{
  "dataset": "microscope photos of single blood and bone marrow cells",
  "method": "mae",
  "loss": "mse",
  "encoder_norm_position": "pre",
  "encoder_head_dim": 32,
  "encoder_bias": "none",
  "encoder_positions": "sincos",
  "decoder_width": 128,
  "norm_pix_loss": true,
  "residual_init": "none",
  "optimizer": "muon",
  "lr": 0.016,
  "epochs": 24.4
}
Rows from block 7 of the encoder, named by matrix and row number. Rows with one number belong to one attention dimension. Each number is 50 + 12 x the weight over its row's rms, rounded and kept within 0 to 99. All counts start at 0. After the name is the row's rms in percent of the matrix's.
# v: attention value (encoder.blocks.7.attn.v.weight, 256x256), inputs 192-255
# proj: attention output (encoder.blocks.7.attn.proj.weight, 256x256, transposed), outputs 192-255
v.111 106:53 49 52 55 61 59 68 37 63 50 60 33 44 52 49 50 60 52 73 57 31 58 57 41 50 59 40 52 64 48 47 48 33 36 69 36 37 40 67 47 56 54 54 70 68 62 59 60 28 67 46 44 24 34 55 35 42 64 43 40 63 61 62 53
proj.111 106:61 22 32 72 47 43 54 65 80 70 38 44 55 57 45 59 40 31 70 51 50 45 42 65 48 40 40 63 51 51 51 52 34 48 39 46 83 68 34 62 65 37 46 47 59 54 50 39 60 51 54 50 49 40 42 67 44 53 63 49 55 57 42 48
v.112 109:48 34 51 44 69 49 55 62 53 52 53 49 57 57 57 54 46 62 10 37 40 61 54 62 60 35 73 33 59 70 59 57 40 51 45 54 61 73 36 60 59 82 52 28 42 20 47 50 53 53 49 57 39 66 53 42 52 58 32 44 50 50 39 57
proj.112 100:56 41 47 58 35 39 38 54 57 49 49 33 81 50 53 70 70 34 72 48 55 37 54 51 48 34 40 58 39 48 40 46 28 44 58 57 39 48 58 57 55 45 55 61 40 59 59 60 47 26 59 31 31 43 37 48 64 53 70 56 46 63 51 61
v.113 100:34 47 45 50 61 56 46 53 41 33 26 56 62 47 63 70 36 42 46 42 46 52 65 55 45 55 54 46 38 68 44 53 76 53 52 61 41 53 47 55 60 55 63 45 41 50 51 66 32 53 54 70 45 56 63 58 48 51 38 62 40 47 55 43
proj.113 099:55 49 59 54 44 59 52 42 50 56 56 31 44 49 54 46 57 63 33 48 32 45 67 43 58 47 43 52 54 54 46 65 13 46 53 62 66 51 53 41 43 54 46 85 28 47 28 47 41 40 37 42 40 61 33 54 42 49 63 38 39 45 43 60
v.114 104:81 52 60 65 42 56 54 41 60 43 43 26 66 50 56 66 58 44 75 54 42 52 50 66 44 48 34 41 51 58 51 40 54 37 36 62 44 44 35 37 70 65 44 59 63 64 56 26 56 58 47 34 46 46 47 54 67 34 60 54 27 55 54 43
proj.114 095:43 36 66 40 44 41 43 32 61 49 49 50 73 37 65 56 51 45 59 45 67 29 65 47 36 52 60 61 44 41 50 59 50 46 66 61 42 54 38 54 38 42 52 46 36 33 50 39 59 48 68 99 58 39 34 51 46 43 65 48 55 47 69 52
v.115 097:53 30 54 51 61 36 56 43 57 39 79 52 54 36 47 28 40 45 57 51 47 52 62 40 35 37 51 55 49 48 40 56 51 37 55 45 31 39 69 59 44 37 53 37 41 62 69 37 51 41 43 56 50 40 35 41 51 46 40 55 52 22 62 62
proj.115 094:45 62 28 40 52 46 49 48 58 34 53 44 53 66 52 47 38 31 45 45 38 51 45 63 58 49 31 59 47 41 53 51 49 68 40 41 53 49 62 75 72 53 40 62 56 42 25 51 46 29 44 37 35 22 43 53 35 43 64 22 40 40 50 47
v.116 104:42 46 47 53 48 38 41 53 26 63 27 63 49 47 42 64 13 31 46 52 65 55 46 64 72 51 62 35 38 67 44 38 37 65 53 62 68 64 63 38 27 59 44 42 54 40 54 63 55 26 49 43 50 52 54 44 75 42 47 30 54 38 54 44
proj.116 099:66 51 57 43 34 58 68 62 54 51 56 53 32 53 52 48 47 57 55 69 38 40 46 32 32 44 57 51 40 50 61 62 66 32 54 39 27 64 55 79 55 37 84 53 46 41 43 55 47 36 40 51 67 64 41 56 54 56 46 52 44 38 44 57
v.117 093:50 36 24 51 53 43 43 64 42 46 43 51 47 49 42 47 61 47 23 48 48 48 46 58 41 56 78 58 31 54 47 40 57 51 68 47 62 46 54 55 54 48 66 52 46 42 51 66 54 40 45 60 69 38 36 64 50 51 39 40 55 40 72 48
proj.117 094:24 86 62 45 63 37 48 60 39 59 51 45 26 48 48 29 50 72 73 49 57 47 39 29 63 59 40 34 43 47 31 54 57 47 54 56 62 66 60 55 51 61 58 44 65 32 60 48 54 52 53 48 42 52 40 30 52 43 40 57 54 12 33 53
v.118 081:54 51 47 39 39 76 44 50 58 58 65 61 44 43 50 51 49 42 48 47 41 30 33 55 45 50 27 64 49 73 45 69 52 47 46 70 58 61 43 37 58 56 42 23 65 62 40 60 42 53 53 76 52 51 35 35 54 67 50 32 39 53 61 40
proj.118 086:61 58 59 40 50 33 39 49 59 44 54 47 45 47 54 43 41 40 41 57 63 32 69 61 56 46 65 57 29 43 27 28 63 55 34 52 61 67 48 77 41 48 59 61 34 55 55 45 55 64 31 35 51 40 38 50 34 61 81 52 59 55 51 60
v.119 099:60 62 69 46 66 77 32 47 65 51 64 40 45 47 59 38 43 56 30 66 54 50 52 50 50 27 44 44 45 57 50 44 37 56 61 71 52 61 70 57 44 49 60 45 73 60 66 50 36 64 52 83 76 49 36 41 25 21 71 67 41 25 68 41
proj.119 093:45 43 34 46 48 60 45 65 71 41 59 46 54 45 59 50 30 37 48 49 56 52 74 45 58 50 55 66 38 42 51 61 71 33 39 47 67 31 44 55 49 53 52 50 44 43 62 53 48 54 49 35 41 63 73 54 65 36 43 54 46 65 54 32
v.120 100:57 58 69 52 55 46 30 20 57 62 51 56 25 53 48 60 71 66 46 44 61 56 24 47 43 45 43 27 50 65 60 50 53 45 55 35 43 52 56 49 65 54 59 37 54 55 61 32 45 46 46 48 49 58 39 55 73 48 52 63 65 50 44 60
proj.120 101:48 41 41 57 42 37 62 51 56 55 53 45 45 41 28 57 55 33 85 63 54 66 36 43 57 28 50 68 35 32 34 25 43 57 52 46 48 52 33 32 42 48 57 54 46 61 67 44 64 61 59 48 56 49 38 70 31 46 44 59 47 50 46 54
v.121 099:66 32 58 53 66 43 70 43 62 46 51 50 46 44 50 65 30 58 41 44 36 66 73 59 61 25 67 59 49 61 58 74 57 52 79 46 49 46 69 56 32 62 48 56 37 21 41 60 36 39 43 66 52 66 70 30 36 60 47 57 57 55 48 51
proj.121 088:49 52 52 55 41 40 39 59 44 49 48 63 59 59 47 64 28 40 53 35 42 48 63 37 38 43 46 65 23 50 45 51 45 60 20 38 60 50 32 64 62 66 42 71 47 56 57 74 55 43 42 52 38 66 39 70 37 68 56 72 42 62 39 39
v.122 104:60 43 23 48 39 51 49 37 69 43 45 44 50 51 79 40 45 33 63 59 49 49 33 57 42 39 34 45 32 65 38 53 46 40 22 61 61 82 59 55 48 44 45 43 20 54 59 48 51 58 42 41 49 37 38 37 45 27 65 58 45 26 62 58
proj.122 094:39 61 60 48 55 42 27 40 45 42 51 42 44 36 43 42 44 76 37 50 40 51 31 51 70 54 46 47 62 51 71 50 50 56 37 40 62 34 46 35 56 36 61 49 57 56 50 47 39 42 36 39 30 71 66 28 58 39 45 43 65 68 41 63
v.123 088:52 46 51 50 41 60 52 64 48 49 40 37 51 50 54 63 33 26 57 53 61 52 49 67 57 51 33 71 40 45 14 64 55 52 52 57 51 61 50 47 51 58 44 53 43 53 66 76 45 31 66 57 51 71 53 56 54 48 59 47 41 51 42 62
proj.123 098:41 63 42 48 33 55 69 53 54 37 44 72 34 42 64 40 42 91 48 20 25 65 60 49 39 54 60 25 59 56 69 38 48 49 52 45 60 53 50 39 57 40 67 50 33 38 54 60 76 57 26 64 42 28 51 51 51 61 45 45 61 66 50 53
v.124 093:53 47 55 55 16 54 49 49 53 54 68 36 50 48 54 56 54 42 15 63 35 84 74 48 38 41 51 32 74 60 38 59 46 51 52 53 42 58 35 59 27 73 48 44 65 56 62 55 31 64 58 61 82 55 38 46 26 45 64 44 48 42 64 49
proj.124 088:57 43 57 50 61 44 44 35 54 65 68 58 28 55 45 47 50 62 45 48 50 42 49 34 58 57 45 71 39 46 26 55 61 54 37 73 38 37 58 60 57 40 48 38 46 44 60 51 43 45 39 55 22 47 53 42 45 64 51 52 35 62 56 26
v.125 084:60 45 47 54 56 45 48 31 59 40 59 49 52 59 51 76 62 42 50 52 72 59 47 46 58 75 36 43 48 59 45 50 45 25 62 35 69 45 44 55 64 61 30 47 62 44 37 39 33 48 58 58 56 58 45 59 50 37 52 36 48 46 40 63
proj.125 088:50 52 61 68 74 58 39 40 52 66 46 37 60 19 61 44 53 29 64 61 58 34 48 32 47 47 56 57 56 67 52 45 49 54 30 51 45 57 66 52 27 36 69 37 62 61 58 44 46 21 34 77 28 39 37 52 43 40 56 42 70 39 26 55
v.126 100:52 53 47 30 40 70 40 46 43 53 40 58 62 58 38 56 49 42 22 59 71 18 52 60 62 29 55 52 36 66 58 68 76 47 41 41 53 44 49 50 59 62 57 58 71 37 53 50 57 53 42 60 53 39 29 73 52 45 54 49 48 61 64 40
proj.126 094:66 65 66 67 38 55 62 50 27 60 69 55 26 60 70 67 56 50 51 31 47 53 48 40 44 44 64 53 31 42 31 32 56 30 75 46 48 55 45 32 48 56 36 36 38 51 51 59 51 48 66 44 59 63 58 37 71 43 51 63 59 43 18 55
v.127 094:51 52 56 53 25 44 54 41 65 40 69 40 53 36 48 37 45 57 47 53 53 71 44 67 60 40 43 64 47 44 47 41 80 48 59 54 52 36 50 63 40 55 34 73 51 47 67 37 46 44 42 61 47 50 36 47 53 40 60 20 68 65 17 46
proj.127 095:32 50 37 22 43 32 81 67 48 46 44 61 42 65 53 62 57 51 68 54 41 41 61 58 30 61 68 35 54 51 74 51 62 45 65 32 47 69 60 46 55 75 37 63 56 50 29 56 38 30 66 55 68 45 62 35 40 78 29 59 46 26 60 52
v.128 080:51 53 46 38 54 64 50 72 46 41 47 72 37 33 50 61 62 50 57 45 48 54 48 54 17 49 50 24 43 75 50 38 59 62 30 55 51 64 63 63 56 44 67 37 45 61 62 64 60 38 53 52 47 54 44 54 47 52 26 68 48 62 53 48
proj.128 085:54 61 51 45 59 60 58 50 33 36 49 34 53 63 65 53 42 45 39 39 31 61 50 42 40 55 40 56 41 35 53 57 50 44 42 39 52 55 35 48 37 52 47 62 52 44 66 49 44 64 44 44 82 71 59 31 45 52 48 20 58 53 49 42
v.129 090:53 39 37 69 60 33 37 67 64 48 74 80 50 35 63 46 50 68 33 35 58 39 52 28 49 56 63 56 60 60 40 27 59 35 69 42 63 58 29 53 59 45 50 36 54 43 73 59 66 40 43 43 32 58 11 58 40 32 48 66 48 28 51 64
proj.129 092:43 46 62 45 38 62 66 60 27 37 50 22 59 46 44 38 34 58 46 37 30 50 59 58 62 55 67 47 49 33 52 54 39 42 42 61 56 56 56 47 58 48 38 54 39 51 59 46 44 66 70 39 36 35 79 31 59 45 56 61 44 86 55 53
v.130 084:53 56 43 44 27 26 50 40 46 52 24 29 51 46 46 67 29 53 60 43 49 39 54 46 55 58 63 38 58 55 49 67 58 46 59 47 61 59 67 77 35 56 66 61 46 80 59 38 47 34 50 50 46 40 53 47 66 50 61 37 68 66 31 50
proj.130 085:21 59 57 60 41 33 42 65 61 41 62 49 58 74 57 37 57 44 52 72 37 52 52 50 33 26 35 55 44 47 50 46 17 47 64 48 49 54 73 51 52 41 81 44 61 36 32 59 55 47 63 72 49 54 42 42 43 63 64 19 59 33 40 48
v.131 093:24 47 30 47 39 64 49 48 36 49 51 45 72 58 57 45 51 42 48 43 46 34 28 50 49 36 46 39 56 71 43 32 37 72 66 55 65 26 64 53 69 59 46 57 50 37 58 30 45 40 55 50 28 36 40 25 48 69 45 70 66 70 40 75
proj.131 090:55 55 40 39 74 58 59 40 58 51 46 73 52 43 44 62 50 44 46 43 51 64 67 46 51 37 74 32 39 31 44 54 56 34 32 37 36 43 58 63 45 41 39 38 50 43 44 57 58 56 32 26 53 45 56 53 47 41 61 51 27 65 51 68
v.132 094:64 49 61 62 26 33 58 42 64 68 37 39 64 76 62 64 53 50 42 28 57 59 59 53 46 36 35 35 60 60 47 68 53 50 50 44 54 51 44 66 46 53 48 35 68 50 66 37 25 47 59 65 39 62 64 66 38 49 55 63 67 52 45 52
proj.132 091:39 48 54 45 54 43 54 61 39 45 53 45 39 41 60 57 53 39 76 61 55 49 55 59 66 61 59 45 40 54 44 61 58 48 40 51 70 25 38 41 67 42 32 31 37 46 40 37 57 44 56 51 42 38 56 58 50 52 53 65 20 65 30 29
v.133 081:65 24 38 52 32 37 62 62 52 51 47 53 16 40 54 34 63 55 68 51 61 79 59 39 27 32 53 63 58 59 53 48 47 59 33 54 59 40 45 72 44 60 26 47 52 36 48 46 42 42 55 44 68 56 34 56 39 49 31 46 54 68 54 40
proj.133 094:47 69 29 39 47 68 49 47 40 39 39 57 51 56 64 54 39 46 48 41 30 31 49 68 50 59 56 62 41 55 49 10 63 40 54 41 43 54 45 48 61 44 74 30 40 43 34 67 63 49 84 53 38 45 75 36 46 54 37 59 32 52 50 59
v.134 090:48 44 54 60 76 66 43 35 41 43 33 54 57 58 51 54 55 61 42 45 63 51 55 36 43 22 45 43 39 46 41 55 62 54 83 72 38 58 55 37 33 44 54 37 65 78 35 66 72 36 55 55 42 59 52 36 38 61 76 60 36 56 39 39
proj.134 094:45 29 50 53 68 43 69 63 59 34 61 57 38 63 29 37 49 45 63 69 37 47 48 63 56 57 72 51 47 51 70 39 29 38 27 62 64 38 40 68 70 38 58 39 58 33 56 37 34 35 32 73 47 25 53 72 42 67 43 44 42 32 47 60
v.135 080:52 44 77 38 51 55 50 58 35 65 37 52 48 72 27 62 51 62 35 47 64 64 54 37 70 48 77 28 44 21 44 66 62 39 43 39 52 88 40 34 49 52 54 53 63 54 51 61 47 62 55 51 37 56 69 65 45 56 51 40 68 37 51 32
proj.135 084:77 62 60 41 39 42 43 85 73 59 52 56 42 41 44 51 35 48 56 49 56 59 65 67 54 68 28 69 52 63 41 35 31 63 47 51 61 37 41 40 38 42 31 75 35 32 44 28 30 59 56 34 39 51 46 41 59 48 50 60 42 62 40 28
v.136 086:36 38 56 63 62 57 61 57 61 58 50 70 35 52 55 37 43 65 46 48 53 69 47 45 53 61 76 35 57 65 50 55 71 41 42 54 72 56 41 56 55 74 43 60 29 48 62 36 52 36 34 54 41 51 36 67 58 35 47 47 66 57 46 39
proj.136 080:47 53 48 44 58 55 42 61 45 40 63 35 56 53 46 42 68 30 65 34 63 49 47 54 58 40 43 55 42 40 61 57 31 57 37 58 52 22 45 55 49 50 29 41 44 61 51 60 38 59 34 24 41 53 58 46 53 40 44 39 47 59 59 64
v.137 094:50 47 54 45 37 41 57 46 42 51 44 43 54 51 39 41 47 62 47 41 42 27 52 43 49 47 77 57 49 58 64 78 44 48 57 51 19 39 45 73 60 58 42 74 26 48 76 64 66 33 51 51 31 54 60 43 44 53 51 40 64 59 40 46
proj.137 095:57 54 42 44 79 68 41 58 71 49 48 60 46 57 55 41 64 44 53 51 43 59 73 59 54 45 46 39 37 49 45 60 41 49 57 64 54 47 37 63 32 56 56 40 53 43 66 31 60 42 32 66 70 47 44 61 61 44 62 35 48 31 60 77
v.138 087:67 41 65 43 49 31 36 51 42 57 57 27 40 48 56 66 75 59 61 41 47 50 42 67 55 42 41 53 55 45 49 40 50 61 55 48 47 48 73 47 80 48 40 60 70 63 55 56 40 65 61 35 64 78 69 40 44 44 49 32 53 53 65 41
proj.138 086:54 75 43 63 45 51 62 49 59 57 39 53 62 64 49 55 22 55 34 55 53 49 56 61 39 50 62 56 40 43 47 60 37 50 57 33 58 48 32 46 51 57 67 23 49 36 45 55 58 52 46 55 56 55 29 61 56 42 60 44 56 52 45 46
v.139 081:27 49 58 55 60 29 65 47 55 56 30 37 62 43 39 48 43 59 31 34 43 57 44 50 40 69 51 35 41 57 41 55 70 59 63 72 42 43 39 59 72 23 53 74 53 37 54 50 71 42 59 37 39 52 49 50 44 55 54 43 27 71 27 62
proj.139 085:41 52 41 58 27 51 48 50 34 43 55 66 58 54 46 46 57 46 45 46 52 67 61 54 69 57 34 61 36 30 48 55 50 44 71 64 69 33 53 37 46 66 50 52 67 51 43 56 48 43 56 36 62 44 53 31 50 49 73 56 45 56 54 53
v.140 080:37 50 43 23 36 78 57 58 42 41 52 38 63 63 34 58 41 37 54 61 43 47 68 76 65 27 39 33 36 53 76 43 64 56 44 52 43 31 68 62 63 57 52 56 33 49 54 38 52 23 56 42 48 56 25 57 44 51 31 59 59 65 60 40
proj.140 085:46 51 59 61 50 36 44 32 34 39 56 55 31 51 62 55 54 94 49 42 58 63 30 22 52 66 36 45 61 65 53 45 67 60 54 41 67 45 35 45 45 46 32 71 59 45 38 46 35 64 74 40 64 48 46 53 34 47 33 49 53 52 60 66
v.141 079:50 31 59 47 24 19 63 50 50 42 23 46 41 37 42 62 64 58 39 55 55 40 29 51 41 40 40 58 54 53 63 28 49 64 71 39 59 15 51 55 57 36 40 38 52 45 31 48 51 73 64 35 66 42 62 44 68 54 53 46 58 68 48 51
proj.141 085:54 70 58 38 80 57 63 43 39 53 60 62 47 82 59 48 48 52 45 58 50 47 38 52 65 56 60 47 42 49 26 43 58 19 39 63 49 32 56 41 81 53 60 41 50 69 41 40 65 44 54 37 71 34 35 21 50 38 44 57 47 25 73 48
v.142 087:46 57 50 37 35 52 34 49 49 46 42 48 32 38 48 46 41 35 63 53 42 37 41 75 52 38 45 44 54 71 37 32 48 36 60 50 50 56 55 46 53 48 60 46 59 60 71 48 22 60 44 47 63 57 52 23 37 36 59 81 45 47 57 58
proj.142 093:58 45 61 47 52 50 62 49 57 40 55 64 47 70 56 44 42 49 39 46 49 46 84 48 49 53 45 45 26 37 65 56 56 43 65 58 58 60 61 78 65 48 60 41 37 49 40 68 51 63 51 64 47 39 27 52 37 65 49 21 52 43 40 53
v.143 081:44 64 64 49 44 41 49 35 63 59 46 40 56 67 78 48 45 15 63 44 33 40 33 73 41 49 60 50 40 44 45 52 50 58 78 52 55 46 63 31 60 58 47 49 55 50 59 48 52 71 50 64 49 38 59 41 37 42 59 25 64 54 49 49
proj.143 083:56 29 44 65 35 49 35 66 48 52 45 39 53 57 21 33 52 42 29 65 57 50 55 36 62 50 37 63 67 57 38 56 52 55 53 43 50 60 31 57 59 24 68 60 47 39 45 50 69 36 31 64 60 34 34 58 59 50 54 70 42 72 51 48
v.144 078:52 25 51 53 40 44 62 46 30 48 61 40 41 40 33 28 60 59 74 72 62 44 62 45 46 60 42 51 53 27 53 60 49 58 37 58 56 34 56 44 49 59 44 47 55 30 49 65 46 52 66 67 62 37 61 47 77 54 58 38 29 48 53 47
proj.144 080:66 59 29 45 35 63 60 73 57 16 49 67 33 45 44 61 59 58 37 39 38 48 61 48 33 55 54 48 37 54 54 36 55 56 66 40 54 73 58 48 65 65 69 55 69 46 50 22 43 41 43 47 50 55 65 51 36 27 25 50 46 39 40 72
v.145 086:37 39 37 44 45 46 48 54 58 33 65 57 44 60 40 51 68 58 59 48 54 44 47 21 53 59 44 40 65 51 47 76 40 58 55 51 40 38 64 64 65 68 54 38 55 30 49 48 45 47 59 42 57 62 47 58 56 49 40 56 80 27 45 56
proj.145 087:55 53 30 59 49 54 42 50 52 46 27 51 57 27 48 33 46 46 52 42 09 64 68 62 40 52 42 73 28 55 46 43 36 36 56 40 59 55 62 44 49 50 33 38 28 34 62 73 54 46 55 46 44 58 57 41 58 74 65 56 50 64 62 45
v.146 090:36 67 61 42 59 43 47 38 24 52 27 46 57 45 46 51 52 42 48 51 41 55 38 44 69 44 70 53 63 44 57 45 52 44 44 43 45 61 59 35 49 29 37 45 57 33 62 54 57 65 51 40 59 65 48 44 42 62 49 72 62 62 44 32
proj.146 091:48 60 67 56 37 81 34 36 52 47 78 53 72 48 54 56 74 39 41 46 57 31 32 33 62 59 41 55 59 51 41 46 53 44 65 59 46 62 70 39 61 62 45 45 44 51 33 38 55 46 68 55 39 54 56 37 40 40 42 40 36 67 48 29
v.147 074:58 58 64 54 30 53 47 67 73 34 62 43 63 61 37 46 61 61 61 49 53 40 37 60 34 46 38 45 63 58 67 74 58 41 46 56 60 46 64 54 55 75 44 52 57 46 68 71 58 58 56 47 24 58 63 49 64 28 50 63 57 38 59 56
proj.147 081:45 45 39 37 58 34 46 33 44 59 73 47 57 39 62 27 45 48 30 42 54 63 65 52 66 50 47 58 30 49 42 37 57 49 48 68 65 35 34 57 36 57 45 44 48 59 41 53 51 50 53 57 58 38 72 55 30 73 69 74 42 57 60 52
v.148 095:54 61 64 62 55 22 50 46 65 43 53 51 30 55 58 48 45 51 35 40 27 27 47 23 64 60 61 44 43 56 67 45 35 52 33 41 37 48 51 68 43 61 73 60 67 43 45 58 51 69 45 36 38 35 51 55 56 54 39 44 64 60 67 33
proj.148 095:53 46 49 55 46 55 48 46 62 65 52 54 57 66 45 43 59 63 61 78 63 43 35 55 61 42 44 61 54 41 45 48 55 19 67 49 40 41 39 32 65 46 66 49 44 48 48 64 59 46 61 57 43 60 46 69 75 38 60 55 43 44 38 53
v.149 091:26 40 30 72 40 48 52 51 37 72 41 51 51 32 34 58 54 56 61 56 58 34 73 56 56 70 59 40 48 45 60 57 85 54 50 40 48 33 64 45 51 59 46 56 55 53 55 25 73 31 31 49 69 45 44 31 44 50 34 43 33 80 35 55
proj.149 093:56 46 34 52 67 58 67 32 43 27 44 55 57 82 53 51 48 50 63 37 37 53 58 41 48 53 31 20 36 62 58 37 36 42 66 30 34 49 54 50 53 28 50 45 37 32 46 63 35 44 69 44 53 52 35 40 60 75 44 27 27 33 49 68
v.150 088:50 48 30 38 44 37 33 45 53 62 59 46 66 63 55 56 31 54 43 37 55 52 54 36 51 23 51 47 55 51 53 53 64 49 40 45 56 50 49 50 67 58 53 58 72 46 39 32 48 54 25 60 42 41 51 38 44 44 67 73 65 32 47 56
proj.150 087:67 60 52 52 48 83 57 63 44 39 77 63 49 22 60 41 60 50 52 58 23 41 62 58 49 67 65 50 42 47 41 35 28 42 40 59 40 44 62 43 40 52 39 42 23 64 50 67 66 47 41 35 68 46 66 52 67 41 70 47 22 31 27 44
v.151 081:56 46 54 64 51 41 48 50 44 57 48 64 46 55 53 52 43 50 47 46 53 60 40 45 52 37 36 53 60 24 36 34 46 29 55 57 53 61 43 52 66 57 56 50 58 74 68 28 25 71 43 53 70 52 61 51 51 48 52 35 49 57 36 86
proj.151 086:56 64 55 49 48 32 47 50 50 71 37 51 51 46 45 42 50 48 49 67 60 40 63 61 43 57 75 38 48 50 35 54 50 44 65 48 61 65 32 61 46 48 51 29 42 27 49 66 73 53 71 40 37 37 45 59 41 49 72 70 25 51 60 31
v.152 086:41 35 46 59 50 47 46 34 38 66 39 59 33 54 63 38 48 50 49 65 75 64 26 52 35 45 51 43 52 44 43 68 75 63 72 38 56 34 39 40 24 55 50 48 46 87 62 62 31 61 59 43 64 62 52 38 53 53 40 42 37 53 36 38
proj.152 084:39 41 39 34 53 60 39 55 57 17 36 33 50 71 51 27 67 45 66 61 63 46 60 59 37 49 54 65 30 73 42 26 42 38 42 57 65 50 39 46 59 51 45 38 29 40 23 46 59 40 73 54 33 46 56 56 39 79 77 68 37 48 54 52
v.153 099:39 64 51 55 68 78 55 48 54 42 41 53 57 41 39 69 40 41 52 49 34 63 44 53 14 56 32 45 54 42 51 64 61 38 40 54 46 72 40 37 41 27 57 47 37 67 48 53 60 48 46 45 43 56 63 58 43 58 46 60 40 51 38 40
proj.153 096:60 52 46 48 56 35 39 65 46 54 64 35 53 53 65 56 58 52 29 35 62 60 57 55 59 62 59 64 57 46 60 50 40 62 39 60 59 51 37 79 44 70 49 57 56 33 59 37 48 51 42 56 44 41 45 46 32 55 49 48 46 43 65 38
v.154 093:75 36 64 45 44 49 57 29 45 55 50 36 56 56 51 53 37 44 36 58 51 50 14 50 51 37 36 42 60 33 53 38 48 73 47 39 78 40 44 50 41 45 52 52 38 67 59 45 40 66 55 53 40 50 64 59 48 67 53 42 58 48 52 44
proj.154 082:68 63 70 56 61 45 41 49 50 47 38 60 36 52 77 56 58 55 39 41 69 52 62 44 50 45 61 53 46 61 39 47 53 46 23 47 30 35 54 43 48 46 34 67 65 57 40 45 63 41 46 15 52 46 52 42 73 71 64 59 55 45 56 55
v.155 091:52 57 42 47 52 32 74 41 60 44 45 47 43 76 89 41 59 58 38 49 45 38 58 38 66 39 35 27 53 54 37 59 56 44 65 40 45 44 66 42 46 68 60 48 48 41 35 45 50 45 43 48 36 43 46 20 59 59 46 57 57 47 31 45
proj.155 097:50 45 44 40 41 50 50 35 57 53 38 55 60 42 37 55 56 22 83 62 59 48 53 62 59 49 72 40 41 46 57 49 47 44 45 35 66 46 34 49 72 44 52 23 56 36 51 62 58 43 52 52 47 46 53 59 62 67 67 46 45 68 20 43
v.156 083:59 54 49 69 50 59 63 49 52 49 52 56 51 24 56 46 51 54 42 64 24 79 28 59 46 52 58 82 50 30 58 48 51 40 63 56 71 54 46 76 32 52 51 61 31 55 34 47 75 52 76 40 37 71 60 49 55 48 52 40 49 76 42 57
proj.156 086:47 44 49 34 29 54 63 47 30 58 62 77 35 90 51 40 42 50 58 30 64 34 60 40 51 23 44 50 59 51 58 43 62 51 52 52 20 50 43 36 55 34 60 50 80 45 38 47 50 54 66 59 53 29 43 42 58 40 41 62 68 32 53 61
v.157 098:52 35 38 62 55 35 66 42 67 63 62 42 61 74 45 57 57 64 52 48 58 40 34 48 58 47 63 38 60 52 49 45 42 28 56 76 43 46 66 55 52 68 58 52 37 26 35 37 43 48 52 40 48 40 60 52 66 34 21 48 64 50 56 66
proj.157 099:40 47 48 45 37 51 36 52 36 54 24 62 45 48 44 32 20 34 77 58 51 69 55 62 69 48 46 53 42 39 52 71 69 69 47 52 69 33 34 36 51 39 40 69 55 72 76 73 38 58 62 65 57 23 54 57 60 45 53 54 50 66 43 55
v.158 085:66 40 58 55 42 73 36 54 47 64 46 29 52 49 25 43 63 57 18 49 60 77 68 56 66 38 54 60 41 30 47 55 67 59 38 66 68 58 35 55 43 44 46 71 36 62 40 42 50 49 53 29 56 36 50 42 63 34 51 72 33 46 52 69
proj.158 082:40 79 49 59 60 53 74 65 45 57 57 73 57 52 66 50 24 77 46 52 27 50 41 58 33 57 47 32 43 64 54 47 36 47 44 56 46 57 52 50 47 68 54 55 44 67 48 19 78 46 42 51 35 25 55 64 51 38 40 61 39 23 51 52
v.159 085:43 51 66 46 79 40 34 66 41 62 62 81 35 41 50 48 60 36 45 55 54 60 32 35 63 55 42 26 69 51 56 19 57 44 63 47 41 31 59 31 63 44 59 42 61 47 67 52 62 41 49 27 60 49 44 59 54 52 56 36 71 38 59 70
proj.159 089:44 39 45 44 27 56 59 51 47 39 58 48 43 43 30 37 39 61 71 57 55 33 24 63 34 58 56 54 57 67 52 37 29 41 33 67 41 61 40 27 59 54 20 76 35 50 56 48 36 58 53 60 44 32 48 40 45 31 41 47 56 80 40 43
v.160 096:48 52 54 74 62 45 72 55 46 57 40 38 56 52 28 57 61 53 43 50 56 48 40 42 57 16 36 14 57 35 42 53 56 49 61 52 60 43 71 46 75 56 39 57 65 67 34 60 50 48 46 49 77 47 51 30 40 53 48 57 35 51 46 38
proj.160 095:42 37 42 37 51 43 51 59 59 57 55 61 30 41 25 48 49 56 58 68 39 45 53 43 32 69 41 57 56 48 68 39 35 51 56 39 51 69 49 70 74 57 40 66 56 25 53 40 30 42 66 45 42 36 30 45 30 54 47 58 37 70 41 52
v.161 093:36 60 58 31 61 49 25 46 65 56 45 38 43 43 64 38 42 42 66 31 44 58 65 52 71 57 40 57 27 43 62 46 54 45 76 24 56 69 57 44 76 43 26 58 58 60 45 31 42 52 45 49 49 43 72 29 65 64 39 27 59 38 54 35
proj.161 089:35 56 51 61 50 40 68 32 56 39 51 39 50 36 40 43 48 39 42 70 40 37 27 64 25 50 42 45 59 70 42 59 49 53 26 46 64 27 32 49 57 42 59 40 40 61 21 66 41 41 47 57 54 67 44 50 61 71 52 59 53 33 63 71
v.162 101:45 44 45 53 47 54 72 57 74 69 20 57 40 30 58 47 68 34 46 20 50 50 51 54 60 62 42 42 46 50 52 45 41 58 50 46 67 70 72 43 49 53 53 53 67 32 31 46 74 53 63 19 62 35 63 47 61 44 64 47 44 42 28 49
proj.162 104:40 49 45 41 45 33 46 44 51 52 61 25 44 47 22 48 51 56 67 74 42 40 35 41 46 50 59 40 48 47 63 50 74 51 60 42 55 43 54 52 70 53 55 46 55 71 56 61 43 46 60 50 36 64 40 45 42 48 26 32 82 28 58 47